From a checkpoint of a small model that answers yes/no questions on an image's attributes: 64-pixel images, encoder depths [3, 3, 3].
Rows from block 2 of the fusion encoder, named by matrix and row number. Rows with one number belong to one attention dimension. Each number is 128 + 24 x the weight over the matrix's rms, rounded and kept within 0 to 255. All counts start at 0. Numbers have three digits each.
# q: cross-attention query (fusion_encoder.blocks.2.cross_attn.q.weight, 320x320), inputs 0-63
# k: cross-attention key (fusion_encoder.blocks.2.cross_attn.k.weight, 320x192), inputs 0-63
q.165:110140124136128069110174132133134150139118129147094118144106141084155106118151138122098166138159117107093064094149117158136144158132134124062128107188137162103093141143132122112146142133157148
q.166:145109108158087136121116122082125162170120144136151169096137138136121151142121104126145173118155109173085146203089105126112040112155134102139127105135124101100099161160123136133134134129127095
q.167:109174148138107115122089102137124137127100142141120130108128143154144149114143076116082108131131134127107110166149149123104129132177143143146140095123145109110122114119134148143152123147116161
q.168:114144122160094121131167097081140139093091160130114136169135103124053132115164140149104168082099124123147148153132164137152112122092119147134132131111149128119127129190127145167141108140148106
q.169:123122120135116099130130144133100123167140125142152123122141055133188158092090100180107133144124130156132116145133128174151141128142175118154137144117189133096121143145115157091122106096165105
q.170:128102100191115132142098127114144096162118152131145127120097138155164093121110119086113094128131159132120162102121119081115183134125115134181098143174145148147108106126094132118123148138134119
q.171:137138115120104139137136117154114123131131164133109170167115124072137139120121134121177154122117151122092124127075109158074133109099112118133139074102099128104083119125132157146126121057129170
q.172:137135075085113142146134147089127131153159089191142151117128163108131133135116142149153131139160123097128148153090120110148095122166130145169149073116143091085160144145128140120119107128146146
q.173:113103129115149162121084143135078126129147116179114161123144177138149144119184149097081098135114146107146154134156150148119117136100144101116111108123126111156119139120119127129115125089127115
q.174:069090144173195116157114138097105126162138114146153127199140165110107127130122121090174167169129145167110064140128135110167096151166107107170140100146129142141131089118115091040149112149161092
q.175:132131147131172110149142144150094142108132110136156147125121100124141107150106122127147085124124132148164110121135128120083157142145137110127135129147167109135088106125149120114136162125185103
q.176:107139129091078124129091142140084153128145136153052140176113172129126132139080120119135121189145128138139124118114134137082096141126138148140137136094141182102147101132114140133095146130140117
q.177:121086125177115161144127100114104170146139117135134119152121129122122113143163119132131155096085107132097131103150121132110096096125170136122148150157145152130127124131171089136141144172130115
q.178:122079158158164128112127136149146110144156109133166123079135110125149112103153122121133084120099129138143154135108118129157115121119121153144116083129157178151081132066154142165173095111105162
q.179:122125070153114124115096140146156163084087145126113151118120124121098110145123097129116083127110088141119101175101120115108134141126164117148150103155125129130126149133129118107138115077112150
q.180:116152119145148140159128150129154132139119160190098099154109107128140128079120137073150161145079137134130133165140119151091104134050138103101117083123123205121099092135116073124116122138153043
q.181:069153120136171099132112141126122130107086125075142124147108143167064141127136199134093153134156134116062115085114150142134150116129091103114127144105099137104129137130170131087103146106171126
q.182:126116105122137219112118104153141104097152132150172121130098091138107158166181097132118108118115093125133134147166184118126182107122169160156063108093105135157092117109166109144074117143073142
q.183:104143126111177124147130108124154093151113033094123145115108085105161124111092164139142051152110165157107115110084139157139151144104139088085123154099134129118139056128167134143124149140105076
q.184:154095093126094115151155155111098108127108071166092160140117096164137112167153155114165120122152130138146142119156148152096124142138111134158136141148117130163124175139122166066157125147140125
q.185:119140092129105158147126132126102140137129144069135136127139101111134143081118181097114131132157119213155106129100100132162195101070094107094154108096104119151128126143105158115117114121084155
q.186:146142115110170145135101106134086103136163106168143110151127160092131147121145121110097117185116115098121182158118123105155125091139099138081120133168167144128147137096124119154143190138142118
q.187:104155137152158084147076112127095134153097081170110154142148143112131134175148112136139102155149119190091137122170142110105114128109107130173143156139096102126128128109157127104185169127172114
q.188:118129116115116134141153113177114114173142122095130122099139098105123129155146117114168122086103096122152104115101141161112098171147140129128159150130176116147123127095121102093136136092149128
q.189:142157098135092092181154120127113152156106100138111185118103137142134115117167162144128127149137127117089104074106171091093068051164134123111137119127111101147141125194130096115184186118123074
q.190:128123097111092158132100152088075107211135122066114102149140177120132092076124131141139138114139181167152134116131165144115128113157077169128167131131119115106167119122138124138113156099145168
q.191:068161092141101137147120111121110089120156120132116148107101143138090124099116132163105161148168151124120163092129150104145170127118133093148137126115175178121119150145100142139142153135109119
q.192:108140112140102103137114133125149186158143090094117107096130111127140100147123101141131131090075132123183137128101133121078093105145146159129123119121106158159127109133110068160143095136120113
q.193:128122124177156139156124135084136119127117124086140115135090104122126131139133092115087123127142120115111174104153129126091112096093139129088128097113144111153120133146151108089101124092076089
q.194:139146151139169108097095134094114093143087163168159116106109122129120138112097181138118141135085152173113144119147118153135134153135141139091103124168123175097145134113143141144095079155135123
q.195:148134143126134093145100108163110150133098078104121147111097117151102072130109143131119104133110130202123141150122166119134129125140098089128136129119156131107135142144126179103160152139111113
q.196:128116103116151094096124134152101078108114095097181113148127129146130148114130116131116154112124183135125088143122078114150067098154141143114128145112073144089087137101082073094107158153158156
q.197:131116092122152084125104150126155106122122102094123100091092093107144130153141121096142115090187132115109100123107098107131138124133126126114113144122129119083108131131161154148111119146170138
q.198:156073144140089139132109130140139159132088120111129068094154145170192130108142138138133088092109175143156137166093117134116157128080139132118125149106107123112180148076148188158094148139118118
q.199:153083126119148116172142130100157092097136140093097110121081107106162109122124124115118127151130120105114139120107138118114113109147141145124141110143147126146104172171116106135148086134121140
q.200:111087120131160094136146124132139141129165090147142164137096097113111127115109176127157123135091134128124135177150095130108166115132173098122165141129140077107121161135075135105171136145131167
q.201:159167137126153133145143100119170141149134138133114116195143085111144152144161165129113160145110093120102148114154133123110143104134162149151127134128163177146153131115122123160093155101138135
q.202:097134109138127142118113157111153142112098077166115138132168104127138138084104122086158146179128139102151150180148138136091141131152086114120142149097135178167073108095122157132110093151148115
q.203:112118150150097150101129123098129099157160110122132129130134186138133165138149137119147146105125116135119104100135144111083113125124093133081118097119126145103136125159141104145094137092102151
q.204:091171115107134150156124149138101135120136151133146125153155161147109157136145145088103131140132097128139129128158159156143134093146131126096129088116093105148173127157145080181148094063106107
q.205:171148126110135132082108070143105090163150115136147121105112116139125087126127120175147114149109133138103122151133074118120125155117170099120150139117117124142094148165164127155143168141126150
q.206:187086136101138093127162150131155145111117140152124134112106126131131116124090155147121163158102148121101115098161167118117126113124144147132127089119110158117190078151124133107065095100158129
q.207:115130135064111136129136119115190150124141146102128157109170103124134150139179178141193101104095115136126148091189140126134153081107139104121091177111090134088146120096124149138118148119149173
q.208:107133167154152124120115095136131122109132141098120157094125111148127145116110069116109146147111093155141116132166154115138117144093118109164092109156107141106101136158119163120132138139144140
q.209:114155191145105140111130132074149111093152141103089124145125140159106079134107128103162079171076120143097129160157110119103132117172107105129122121159134120146122122103124131127149168125169170
q.210:113101161164094134130119092114139130113132119150100134115121083118139141144163164101150108122105122147170093150123125110137140122111097133129120122086160134102133143146117098129120132162103109
q.211:114153148176138112169143120148073124168114130126113140156124142130113102127127152121139141145114122132166097201092112096132128133131150099129122194125187082129072152121158114159106090125135135
q.212:154143161127124102148122150133132170109136157183114098150141128125099132133133105119144113139123147135117160170138138110118139161153109098126123100143151148097119090153180133087149139133128109
q.213:049160098148151152126106121125148114135151130130125099155123133081144135136130096126128194134103145131121105134127139126132156127139153122174128162115158129151150145135114142126103134162160154
q.214:126117179123163128114110148103165162159115157122188141114109129103146116112127137150140086147127112136182116093102152141177139121129134131107140155111118147133134119087117107109117108122136150
q.215:103091157110130141138158136137134113088182133121120113125145097151160129097137139134139082134094145155161105129124148120134146113086146150118149130140102061126118148124096124127122120086100150
q.216:132164118132128110144189102092113155131086170145124170156176047150144120111109087081099191135128108110143179143132203123128143135156143181145120144123127096132129164157149147075144133147147115
q.217:142133139102137147137117123123101159101147132102149099115149133109096088140134143132180091076115100119138125160165141116172130115130105140067118099113113138156130151154131109131103158130123133
q.218:086112144138120120117125137130100135149100122159132187106171110152077117160137126149116098119127117105123168150142118126113113117177175154119161179119136113151137141088138132076174124112129101
q.219:121144112119118137142125162090125148159137074121158116146150076160182103137143132122138151088123122148139098098125136155115144128158153098138157138151157163097122139138124108098163108182153147
q.220:113143111126138125111105119138157168107101150129103112126149112104128101123116155147113091095194112128090112119176141129065167145130130145141119133150137148137139127139111109126102109086113146
q.221:154121164147130091140125135127135103122169121151103159115152136156136107076133126132107163128123182093096112147143126125077150151100119085155148107165139157127105105158108150153134130109111097
q.222:134147109129116119139129107155095181149122144140160125159131112142117121133145134170124136124104098142089091137113142087192113073167154121189146119145169146130132144142130166165142103146134141
q.223:099167144142117152108112094171125171142106134094154106154146120137148140151103165154105148101127140137149131122127142129149093122108095119122090136116178154112167132158136105098165150158113144
q.224:143130101148169090135124120150095125134181101135146141132114081146137110103096125141133150125118081123164138111150120131110110069137128130104144152138116141112167144129158146116135151134089131
q.225:098137094141122093154154174146167103118117113158139141116121167130095141120170124156152133115157095149104113127172097151113112100128144114148126139113101118123128123107144128134083118129137106
q.226:141159163131116133113128136178134131105134130151091091141113112136148127097112134083099112120122105128113117138166161115117133175177173172108141147162115128160132161133127107133119112134131106
q.227:108154116138132188134119149165127140167090120140113129119118165158106134093138093094127102164088144085120162120121117119174107138115140117095074114135125113128148112131180088124151132096135136
q.228:138096124144087108102128077168130128135141119151137143147108137108139131132117152117121104151144114087169145123103149142126099100163131106114143100097157118137142125125142105145106098164122099
q.229:160119126131187130109106136093115155106119162179148098102135094190087128092140132139093148088101149110118126130108131132136104130090104123145137148145118119118105149132138133105174112117126099
q.230:114099123117105166149092153141128145093137148162133105100139126084136110156124111116113142109106154063155096140143120129122122161113113142137105119149113123106114124094121102108125094119101154
q.231:111126152127154153164130122098167113138135139143150146120117113124142164127153139144111143135109117141117113121106116113099130118154150114028160134109108114134117098154101137105074084124144167
q.232:116082141134147116138140161155109110149151112088079143119101129084108114137134172142156140148130137124146116167133069129115125147119159137096128171128100106152136095139127131136101124164172121
q.233:150113129094096073158147138075103141147132066157185202126140133110116113097163133095116142120117142136141141112146160133093097125107139115187108123126156114151095105168074116151117097073187112
q.234:129149115149102119089099136130100173074151146137133135112147154119110131145137162155165150089177108225119173074110111107077115128150096128119081112106129074091165122086113115124128144124164095
q.235:138143148117182137114152156149160086131106152165144143107135063085125117103131143178128134184142140115137151149110126150173143151077132078131125154100150147137079122125129097105145159127076112
q.236:133129075102157154137129163131099108099160132104176144113131149108120110151115152118093122152137156128114098126170157128163120077138106177108088116165109109131119116102155131111100122161135132
q.237:118138085125131149124102142146120148133130136146173143092122128131122132080158098086122152163168131161171095127115167156188092129085129103191119147157155153184152092091119119097109132159116121
q.238:098184173090137118120163179123140157120119109144145125162153143131123126100148104107158117126136141158131168109139110115134132167121100151113119084143093115136133103144130125096166120168121136
q.239:143124142135134125061110135103122102112142156138129112125101121107123169159127105094160121100097095100142144103153100161167125136098125125164124158135150166138186130134144122135151116134114136
q.240:181107128152128125149129119115142084131111106115120133139103142142139126077094133186094122127105168143135112127110156161171134121157090152134154122130132152111155162126162111075172161139134169
q.241:083109124140139132101135129122126068140135136121133137091125131120117122094163122102121089123142100131115168103188105101089132100162122131185152153121119138100113135083149131147144103160097108
q.242:125165154159135080128113099130130144133108111174140129173131123124109139128105111160134105111153096150131108123151135140137116122110097105125083135174110101164071179094147103102144103102124133
q.243:140101134143119138146120140158140079169129115130100109128115160097132132118150145123106136112146132092163129137135104130139127113124135150110127167073136148158121120138117123148165175112143112
q.244:117131165085091094131160122116136154148122152094122157090098126122154149151148111127103122141185128112117110115098137125122122148165122117138153099101115123112144093082175106145097109122087138
q.245:128124145170124204145092073122115133176112095101148077142122139125126187075128113127140164156121130131180138137160115149171138100126117131113114109136101130161106151174133100132128147130118096
q.246:089098121165077133124118128145115138156126122134093107154121122101149151129113135138195182084145167146120092124148131094135113093158141132143099095125132113130098154153127137087111128090138136
q.247:098145154112134139126133097145146126158144149149109101114126097108166121103136102075114082159160126089083114112112198132166108125102132149075133140090125131145123120119152095106114112146118119
q.248:140153130122151201198094118139111109138122133102127137100155127127112144086081137143159099126132088113076148156134149111135147115160144125126125143149165134151153138095162109096105145154156067
q.249:169175125154122147154091125127135120128116155127190139149101146108118163116159104128122158092157154109119118146128144111104140086175143134117131110136170155148100162105141142125104113135115153
q.250:099117110133124118131119148160126142134135136164156133122157106125110165146132094144153139119105115107124107125118134128142129124130121129127105138127146110147122139154140151161142103139184128
q.251:118126180112141125115108089120116166110143073080180110184129111112124125145126132121153127135124144127115124109122113118125102134086129171131143138111123151127107123122112093115136122138147134
q.252:164141162118128161107138147146084167127123121109132112111134136139136144137134134128110099156095144113133144136091118118180162138136118134119125138128115130054158111152137119138134123074185113
q.253:141129136143078141123179157154115091142121113123137123132128136098112104094119124130149124136143157106136128150129162124117094117149175157122135091171113131080141099110124159153123117122112192
q.254:168097145155168106167125105107104120095083148130098132152106133130134132121136119127053163133151115104119128131103151144137109142100144095069162140146152146137108128088084153136109131168137164
q.255:107134148141104107148105138126152112125099101136134138093173158144147140150135100079113111148096117190172080106140145147111147148144133128164161171095119135094148152109092145108112130112127123
q.256:091133134156123145121098103141113118093134080092098105120149127110118101111150135108147086139157081125148142118129099099120169164142106112109126121132131111135123118147149165094106157091125144
q.257:147143113135127170139102136114162106123129136134142091112123125104170119167140117132166103118131110147137159114140109131105135156186120173118142149138138095166116108139160133119163110114152131
q.258:089128096121132138170127099164139120158157144145121147109137141178090096101118131123117135126113163108150158149087134140177120094109140114153155132134144147144092130102130134094114146143141113
q.259:094157100137133107108092074123148146146108162121136120137175113141156145115136162102126144152141171100132137159125100086075182139114124123126128112142143147131145118114158094150114149119124087
q.260:130184115132103101125098137154154128120163113128124104168176100158113073127156097168159090123102094118139172130118136149129138125128169156079143140122083101152070121175151100095155157119100145
q.261:134131107105118150086102123136074119082081108156093154076128137144187117118115072148159132141126129130056125112143148171160072088124107094162132091173139105150122119142159132151099079161107112
q.262:105100159103126118160198149102080143166110162097149109126103164113131163092077091148088119078094135129099120111101119135146105107158108113165104190116122089138126147116088130075105143129123157
k.165:116131141121155127092083093137136122110162154128161152140135140076135104124141166138086138147128122110123123115153102118060178147100131139134131116149135091124129143140144084136095093111089164
k.166:117131166145133168126138189126127172118126185106117138102144127123106151112128115141131105125123152168120137111094132116086118126099136132115169145160101105121099139157120174166129096123121124
k.167:162106147101116150089160077130149162139126144170156129099136083126140160135161156130129068155059177151110129122132162106100138143101129102112124122143144079141092120128154094088159162103109125
k.168:124133057100159109141110123120097156130154124114105065169110138111136146132133136092147153118149125140108142146102130144148146095149140157117105125118123125112164095156133129098104121119129135
k.169:126153151109083119137115179114138174126105166135118115152156140158130121117093120112127075127096113123128133151170123131076103132141106124142122107143120176108126128112147114067109094145134157
k.170:148171140091165122169105124120125105125135113109133131154131138105108165124150129178146123108140112124111135125150104112124174127150135127161088080144135126158115136135118112121155119080147105
k.171:173087157152169154150084128110149159132123135118139171123094118111128121140136149137151135135146120124112091142116124107116138158136155126164147156154126150140133185131141132096143137152138117
k.172:175113155153118122168123136096128114122119124128159143143152125153144123143149138141130187155107127116126081126147136109127101155159143070166154153125109147087098124154150177102125113127128141
k.173:153151141153144122137113126143163132152149121106122139153127119102135109105150136144160115121078142141132114152149111120112141120129148083124154105115133110147136153121138160141144126134150098
k.174:125172140153112089137104133138128156175143149158134089159105131101089152098122132136097165107169089130146146097177118092126150103110154145125117075113133142105100047164091133100072106099114124
k.175:115091105134122128113140145096130100127131117063154187126132122117113098117142129121108146137142095135125150126103122145129096118123121108137127102098170146120147072126081134098139126122137119
k.176:091078141158122137158159082115173151108133106127095106081120102136138085138146175210127142117138135087122137092154117149098166135124144102137122099091115076135152126115167160133110152142137091
k.177:174099128122153138125096159138191101153091151100118145144144109127144085137145110132143106120135097158120145100168157137121096154117125178105133148130100103128126176113122119105103139127139118
k.178:130132098123158131113172104137132146116120138156121144141149138151129149121103089091139113140172115121120127087092162120188104170115177145172144111077148168163087178167134137120156110131135138
k.179:155128181131106144132101154102127136121152152160141148163074113176134119120137090129106112150143127099109113134104118170105099121140132145125145129175107124161113115122086142107128137129111135
k.180:139090147153086154123126140156140104084151179124123144148108088168181098111121147114114122161095135131134145099121102139080137089120096117140132146121142128114133075100138125121114124137166077
k.181:118122080163128094144116143085153165143148146111135107115125125109113094113182137140077082148069107118103126159102127157136090081126117134114111106141162138115133110083162100160121071128137108
k.182:105127165179122127118171160123130133130126115131175172119101078142121128114117122124137137092104147145135163125095087127090094162125179154119137099102099128161130192115121180154154165160128114
k.183:131084156150102087108093155108106163124098140122146054123160169137153140165118107203139139139140154146112131117102149100135105107154138128155133084116129094139164115109119160184127064171156099
k.184:124140090145161140126105112113113165143077118116136104156147149131196182129112189186080147119148157111170101105114120152122129127117115147113101160122147129098108163086136161129152157157139092
k.185:181130145103095152149114123157087124106141170153124051098129147108147127116125115157177138123155123137121118085085092140125106082106105085119118123079162142136164111136139087101132106120159106
k.186:106127148076124137170137106125095157136187112122156137154105157165127104120105084084152155139126156130145176120131127128128113134130137140113131123154135104150123116160149114119195153112129118
k.187:168143126131143131111101138118170134192142155100103145126107117169129119158175129088121070114135153142100123140127122166101137156121069154095156166174111124151148141137101156156160128141119160
k.188:103113164111133117133108135120109117135120115121118117139130157126047111143136105139144076171096154126148136153135129132139119168136127129126150184103136145121157164101115102120121140162109172
k.189:153158097114148119143105138159124116125122091174133129111175146132081122161152072125156116111122125160100104098157097156117080070135075105127114123109117122131177147114113089145105110158137085
k.190:117169137149143129142122127140128119073153167113115063153142128167125158140160124122158135125128148126100118103136141147093141123148128106128116127120123142130165078149144122110101123124122153
k.191:087167147102056148126121110118090117105139163124178132106157134103106123123142143127130147113115167146124123131147134130158147137140117128145140124169121140118076078110174166171102080126086152
k.192:165107111134146122114091073103105086204132117166152117152133130087129137119150137125128138122109108114112152108165083123168144127103101087113112126110143119125144156115119139114125163143118116
k.193:127125174137157124116149150125123173144064100137138177096085165157129119135137166106113144116090124089125115163170137118142100173146128120136130083100125140104130136118116115098053176124119143
k.194:158123117125112152150113115160112183171138108107134133157128110130164123146141148149150113161098158211121107133112140133109107149162094118134139138139125103137148084134141133096104105108130151
k.195:130143137136133132116126141129134130121152097167185101114119123163132132094123086117087105119096125139147149118133128131121167108097132153141101161122147119116135155104114151150157131144079155
k.196:118148128128102084141111099155114096174157112136127079134139157125144090104078120133156143136057126152130135123151144110123084124131065127146124114166092106137091153090154130128129167170126169
k.197:114179134123122107144128096115171098127137086098157157129117140174097101099117119133119134127117114143110122129133171138120170155112110114119121058115113111135155139130133121119134147113154121
k.198:155095127140138155140100155130099099148083155138103118146124107120143167137111144131120134150152111084091146103132127117162110097136121148154096140119119126157086150148149172132097127106102122
k.199:127138146120108105093184145114114121075120130135126114146109122105120126161126063169105146117135086084158172083133122129107116068107139155150134160132150127159105142134123115110123156118145106
k.200:116170133136107182139093151171126100118144163107107107093133151104139125142125136120086120093110150115134113091104138106140146108121093128161143150105142136116099140085135134108127136109164147
k.201:138139108126129149098138111116143118125138160121111125137129162176141114153126109125118155139121141120136141084125113120139107108117174162109097120135106120144113102150096097155151115116160100
k.202:125104109114107106133132131114146170140159170134094072135142102133127126147097119178128141128104121134108154129139180136163121140156108101124147114147169129166153142071119169131100124078113107
k.203:149135145118135120142100102164102082128100150149148163141106118166102094090116199071136129134088135148150120137148097143115097129150125093139144163138119089145109107142159126103090144096094120
k.204:084191112152174145115138084146146113177132070143101116139127155161122141156145117107122126107112150168154142123173107112109134136166074165137141147162089146106088137151117113095096107130120066
k.205:138138168175159159134143091117122130130129152103111169134142135134140150113109200112106122149176119082109131115150142119126102105113132111146140138076128139126098152179104116138116133105146145
k.206:108135120112140158153134147108098112118149125109121122137146141110145160128084076106125118138133130173178147102109113145139111106101149154114060138140102110120073080159079142142134130090139107
k.207:162138141112101114133131103115095074150116122116120142111129092131125137170143142097158136145062159147149162085142122130180155105126118082140145095161080139120148103077111131101157124130115128
k.208:169139122135151135092135174157128104147153182129137104119131112136110167142130142141119110137141144143116091121153141119148161177157125118117075161130109147130128134127143112105135125156155121
k.209:141102172126156107117119167124115106121147167142159167126168081128149136160144130121106136137087121157111139138137152135155143119145088156098147142092103133124111146111116099123090096163111143
k.210:092135144141096154141147092135147132125189151127116150125138141152119084097102155088147126181123134141109197140108135124097147154085117127147112163131155143113104171087109114185122110143128158
k.211:137124090155124161140140123151111167143134108117068170161136098137141104117131121176137175166128114142140133145169112147098117159135122115129105123124124132112120113129116119162142119174136151
k.212:074100183119120118144135116152152134121156113105131105123136163147097138139113109132138124140182128128120169130112138119103106125063100119131145176141129120122162113118130093152072133104120162
k.213:115091149111082134067091112102119128141212088098100118108095105116096093147122089122135110165145123130139095121111115112133147115152107101131144138175112132115107157169143194167116155139135096
k.214:139066114098133145142105095147118117101138135162147135119164134147173110106161156142135117140086146103122123128144120129073148146109107102077168086123134125189131163136126117172224145120147107
k.215:153110161116126175152116150139131145132151118147087123085155131129097100132084131142155132102092117147139132133147097130155130156160118095176149140176118116136131149145150182109083122098167165
k.216:158137134146107111148079093134130109172122135121119170160157120132156128159142142111073144140151138114113085113116103126121144076159121128153139130095121131086158096118079118165124172127162098
k.217:100176144108148165104146132154132135158119114147113147106142139131135118111146121134160115073101146177154129147128113140135134168119131103155116115151111126102145167127109147093165130119146129
k.218:098106157112165155141111137091135122138133112108146166151140111129119111176099128143120109128133109170140131105122144158168081132172088125099132089100131102145131124152123122117088095108139103
k.219:138158148147141135110103133121136137137114137137186072128114129151124186132110139128120165178176146120146125124096130130122143084126134125133103120157197127157108162131127099129179110125137131
k.220:130133133120175116138169135105122107164156141115106182130101106104132139108166102124101112078103153128122103112125113130145128107141166108134125145120082151106115161139112161184137141135136079
k.221:124172147131158100120125084135148105147145144126113118142122102183154162102166128110116109156169161118134120104146166122096110093119158110114110132110138159106093149134135129117141153141101153
k.222:135138133103171104154145147131143114125172164168138148084094131135141117151117134094105160057124101150098135100114138114118153147159109112098114103154114128142160154135121118137204148192126056
k.223:128143112119123171100088184119071117083145147112133154091130109105089104128107155169120109196172073106140071138101133145150124139104112100102111126129160136152112080112114097155160113135147136
k.224:116129106143121101126157138136150122131093160141128152133170139126098083125114127130138133187159098151107126114093104129094163113125144101146122138143091143125145092106149147119119150185152127
k.225:156130170156128140166105100142139145125152094140148101139117129171106181137168136141107156054150070120162111124116117153114157165111102124162081101142126166152103118120143117135116126108092101
k.226:151130096131166127118160122127117126127129147098143113140089119122109146120123095165158120125105138121129142082180101143136155107125127140100154119089108120125143131128124119131108111130202154
k.227:153116110150144095113113111119170135146131133098152116127141111075157136106163145156146165159113116108170109144127099128106183134110125172120138099128129167142103144136121137123131131092173158
k.228:163153178168133146107171114124125133141110122140111137116145101147137136081124155130206115180106161110144151124120123139105101134126141138107145128123156087160089115149139102147159146116142144
k.229:095140117151092108150118134116144095137121115122134137104134116149126099123142183138141103108130110152188116120105119155087123119138089127137101121130134096141129095091098151122153114139071101
k.230:124142114120141150152134149094132115100163117104100135158108143129078178133116142121154099079108118150124144108168097126126128130140099121132092152162129133172131131150114121105115120118150150
k.231:094131167153126120142136113116155156135139134096154118096116152135120153102155124125126138114128121098141144161130089148109106124151161132173075065146117121111114091104165117113144162099125109
k.232:152143136132125141176126136154108122135127112176128141139161125124104182122121078126143128109111112143142146159163143128147199143092148121128124126169151141085101096131137126109116146143132169
k.233:151136140185094106160106146122120088115114075145177144146111119161093109112114149124104151101163118130147165133153173154141085142171077101115096110110095125069129088122125129122128140131108095
k.234:122150137146137111129126134126117126124140119122121133092160111119150174117144135165095118096096130088133142128124124157149110109154078130129135150121106098142139117118104141127109113128123129
k.235:111133129115094143137117138135128137129163144125120157148129154162100139144155119147185092059123110138156135130111155123101185136089113183079116131093098139103134137143136125134114120141152153
k.236:135105143115114141168111080135168098131127131122182108103110116093125148119102090120131144158136111154139101157160119148112220135121144134087155142128110158138094132136123135101109151130145187
k.237:098165133142112139171127126077111094125129123149126118127138106149135129133109135147109133123109134134108076097118128148134171128090095122091122152128087151140148102114097144102143113150196162
k.238:102086092181128117102102133106200136169116129101108114134111156083151104118147124149129121161129116119101126116106121132142108154110124105141117073108088111125140162158151084115179094118103090
k.239:096119111106149166173105108157163118111135120092098101129144104132117141103137160100163127109136138127134176118120148115148140119160096136130114108129111149158168138107137118142128111123119120
k.240:139118132130148143120092113105124095128128118121132195148118117135119149139152085097172105115144112155144159164135089141132153130062094110123124105159128129158129135116133135117114114105126119
k.241:128142136166102077152100140165140145101135138148189125154134132134140076145165107096117120125121105172165112123088113139083079130143051114147135139091120091132122086161090124127124120138136149
k.242:147099115106126150131153098171105097107146119152118102160081182109081128126127113076151141145141107124138130125126142118147145091134130101146164111145121112148149077151069109148121074140189127
k.243:127098108080121104106160121110120099144174158130117087087172107118130121167147120117101139141125117145111108115128120137153130117123120177108108132162131116105141154110130117120152138141102119
k.244:109085158125093113155114155160149137108113118109083119117098093137097138121153158143116111136133132092109089133144107128135150126163141122117123125162147120123168151107128140145155150139125115
k.245:118134111154116119110152108109140095154071156118083128099142203098128143147188120049140157141115141130153128074162146151114032104130159106095114105161089166142145056159129071108106177155058088
k.246:098069130119085117139115148126171136104140147068185148184181094166100151104167106082144162107119120123169116060077150136111115122145111083142153137179139077130135120173128117134136150160150099
k.247:145121131099126114103110129170131151137122155115124118129107113143107128138135145141146126106102131126148132155118121146148152116118111141139125105127132156103122122102107123132133133137110110
k.248:140170144140086159139122122127157127188060115108100159139107087120133131066148130147120146118146155123109133100096155088163036143137149132140107115136164130162147101099172161147113155119094097
k.249:138129172138129133128152096140111139141170148146111140116070109153125122163121091087154083159131123138145156082135131158165133137166096117127126122068144151159154090131117141082136116162110174
k.250:129093166102135157109155133126111168166157115137162128134123155062122157135124118082135162153133160176123139061122130119075211136159155134180136150130101124144119126126149139114144123143167161
k.251:119090094132139091147142124098116109080106160135116089094133124114142121143138183101102127150123155146103117166179134129118131148160103141099147103111117154109099094128153135085105104169130135
k.252:135159168125118104125102086129123168144162120117151113134163142099145127149131135118146135122138139170139156095137087171129112098128142143166141112066156166114143115158148143121136155150092101
k.253:162145123132194134125149136139123109119140094140135119126160105181127115137081114105083136137110112129114121177147142143109082157134126163104139118176118121105107157099125086128140102111094092
k.254:134115127129136164142119170133135155100117112121094084128099180205139123121133159148097082090132107105111131160139160103108146145164145162116116132101177105089144171120074148140104134084108133
k.255:093135136108142152096106151122097128092118104135150146135098160191148134144140139105118133105121113109112104114154130110142170048129088149127115118125172127090095150146139120155120146123117100
k.256:145090105099119119110149129163117152125122098173136083120130116173136123159129160142125136142129127113130098109174094151120107122137116117126135180155118125116136112107158133134141128163116163
k.257:125128123160145131143174126116128160152153148130103160143159083139112075145114113136145098141113102136128148127076089116150144127141131130132148099145143172099134110066103123120136145131117115
k.258:100148067147118145107124184157126132123117120164105118103113135117123133138105110122171141126147087121103075109147119143155148147150114112117133140145100134116127149148177123138131142081119143
k.259:152131048139107119167169185144098137151105111113121111128134108191103106109085163133146103158132117098118173106096109106138112121146127106149125129123144122119153122162126123172099146112137127
k.260:138159126145093135085117120128163153111163153171150117152136143125130109118137128126149117160141122138099093130144121160141111104167127136144160135156141124147122100087145119166154131147145148
k.261:129157164080169123106111172102174174124133158097155119129159107122113090120114169096158091146127139121101152109094127140203145194108117131175139159130148112079139156158141126098112104172125103
k.262:154145120132105095193152142139161176143110133121099105109133114112145208129119120145158117160157134120154164171121137123133131143137114121126131163092091145113120140168168175140155137106105125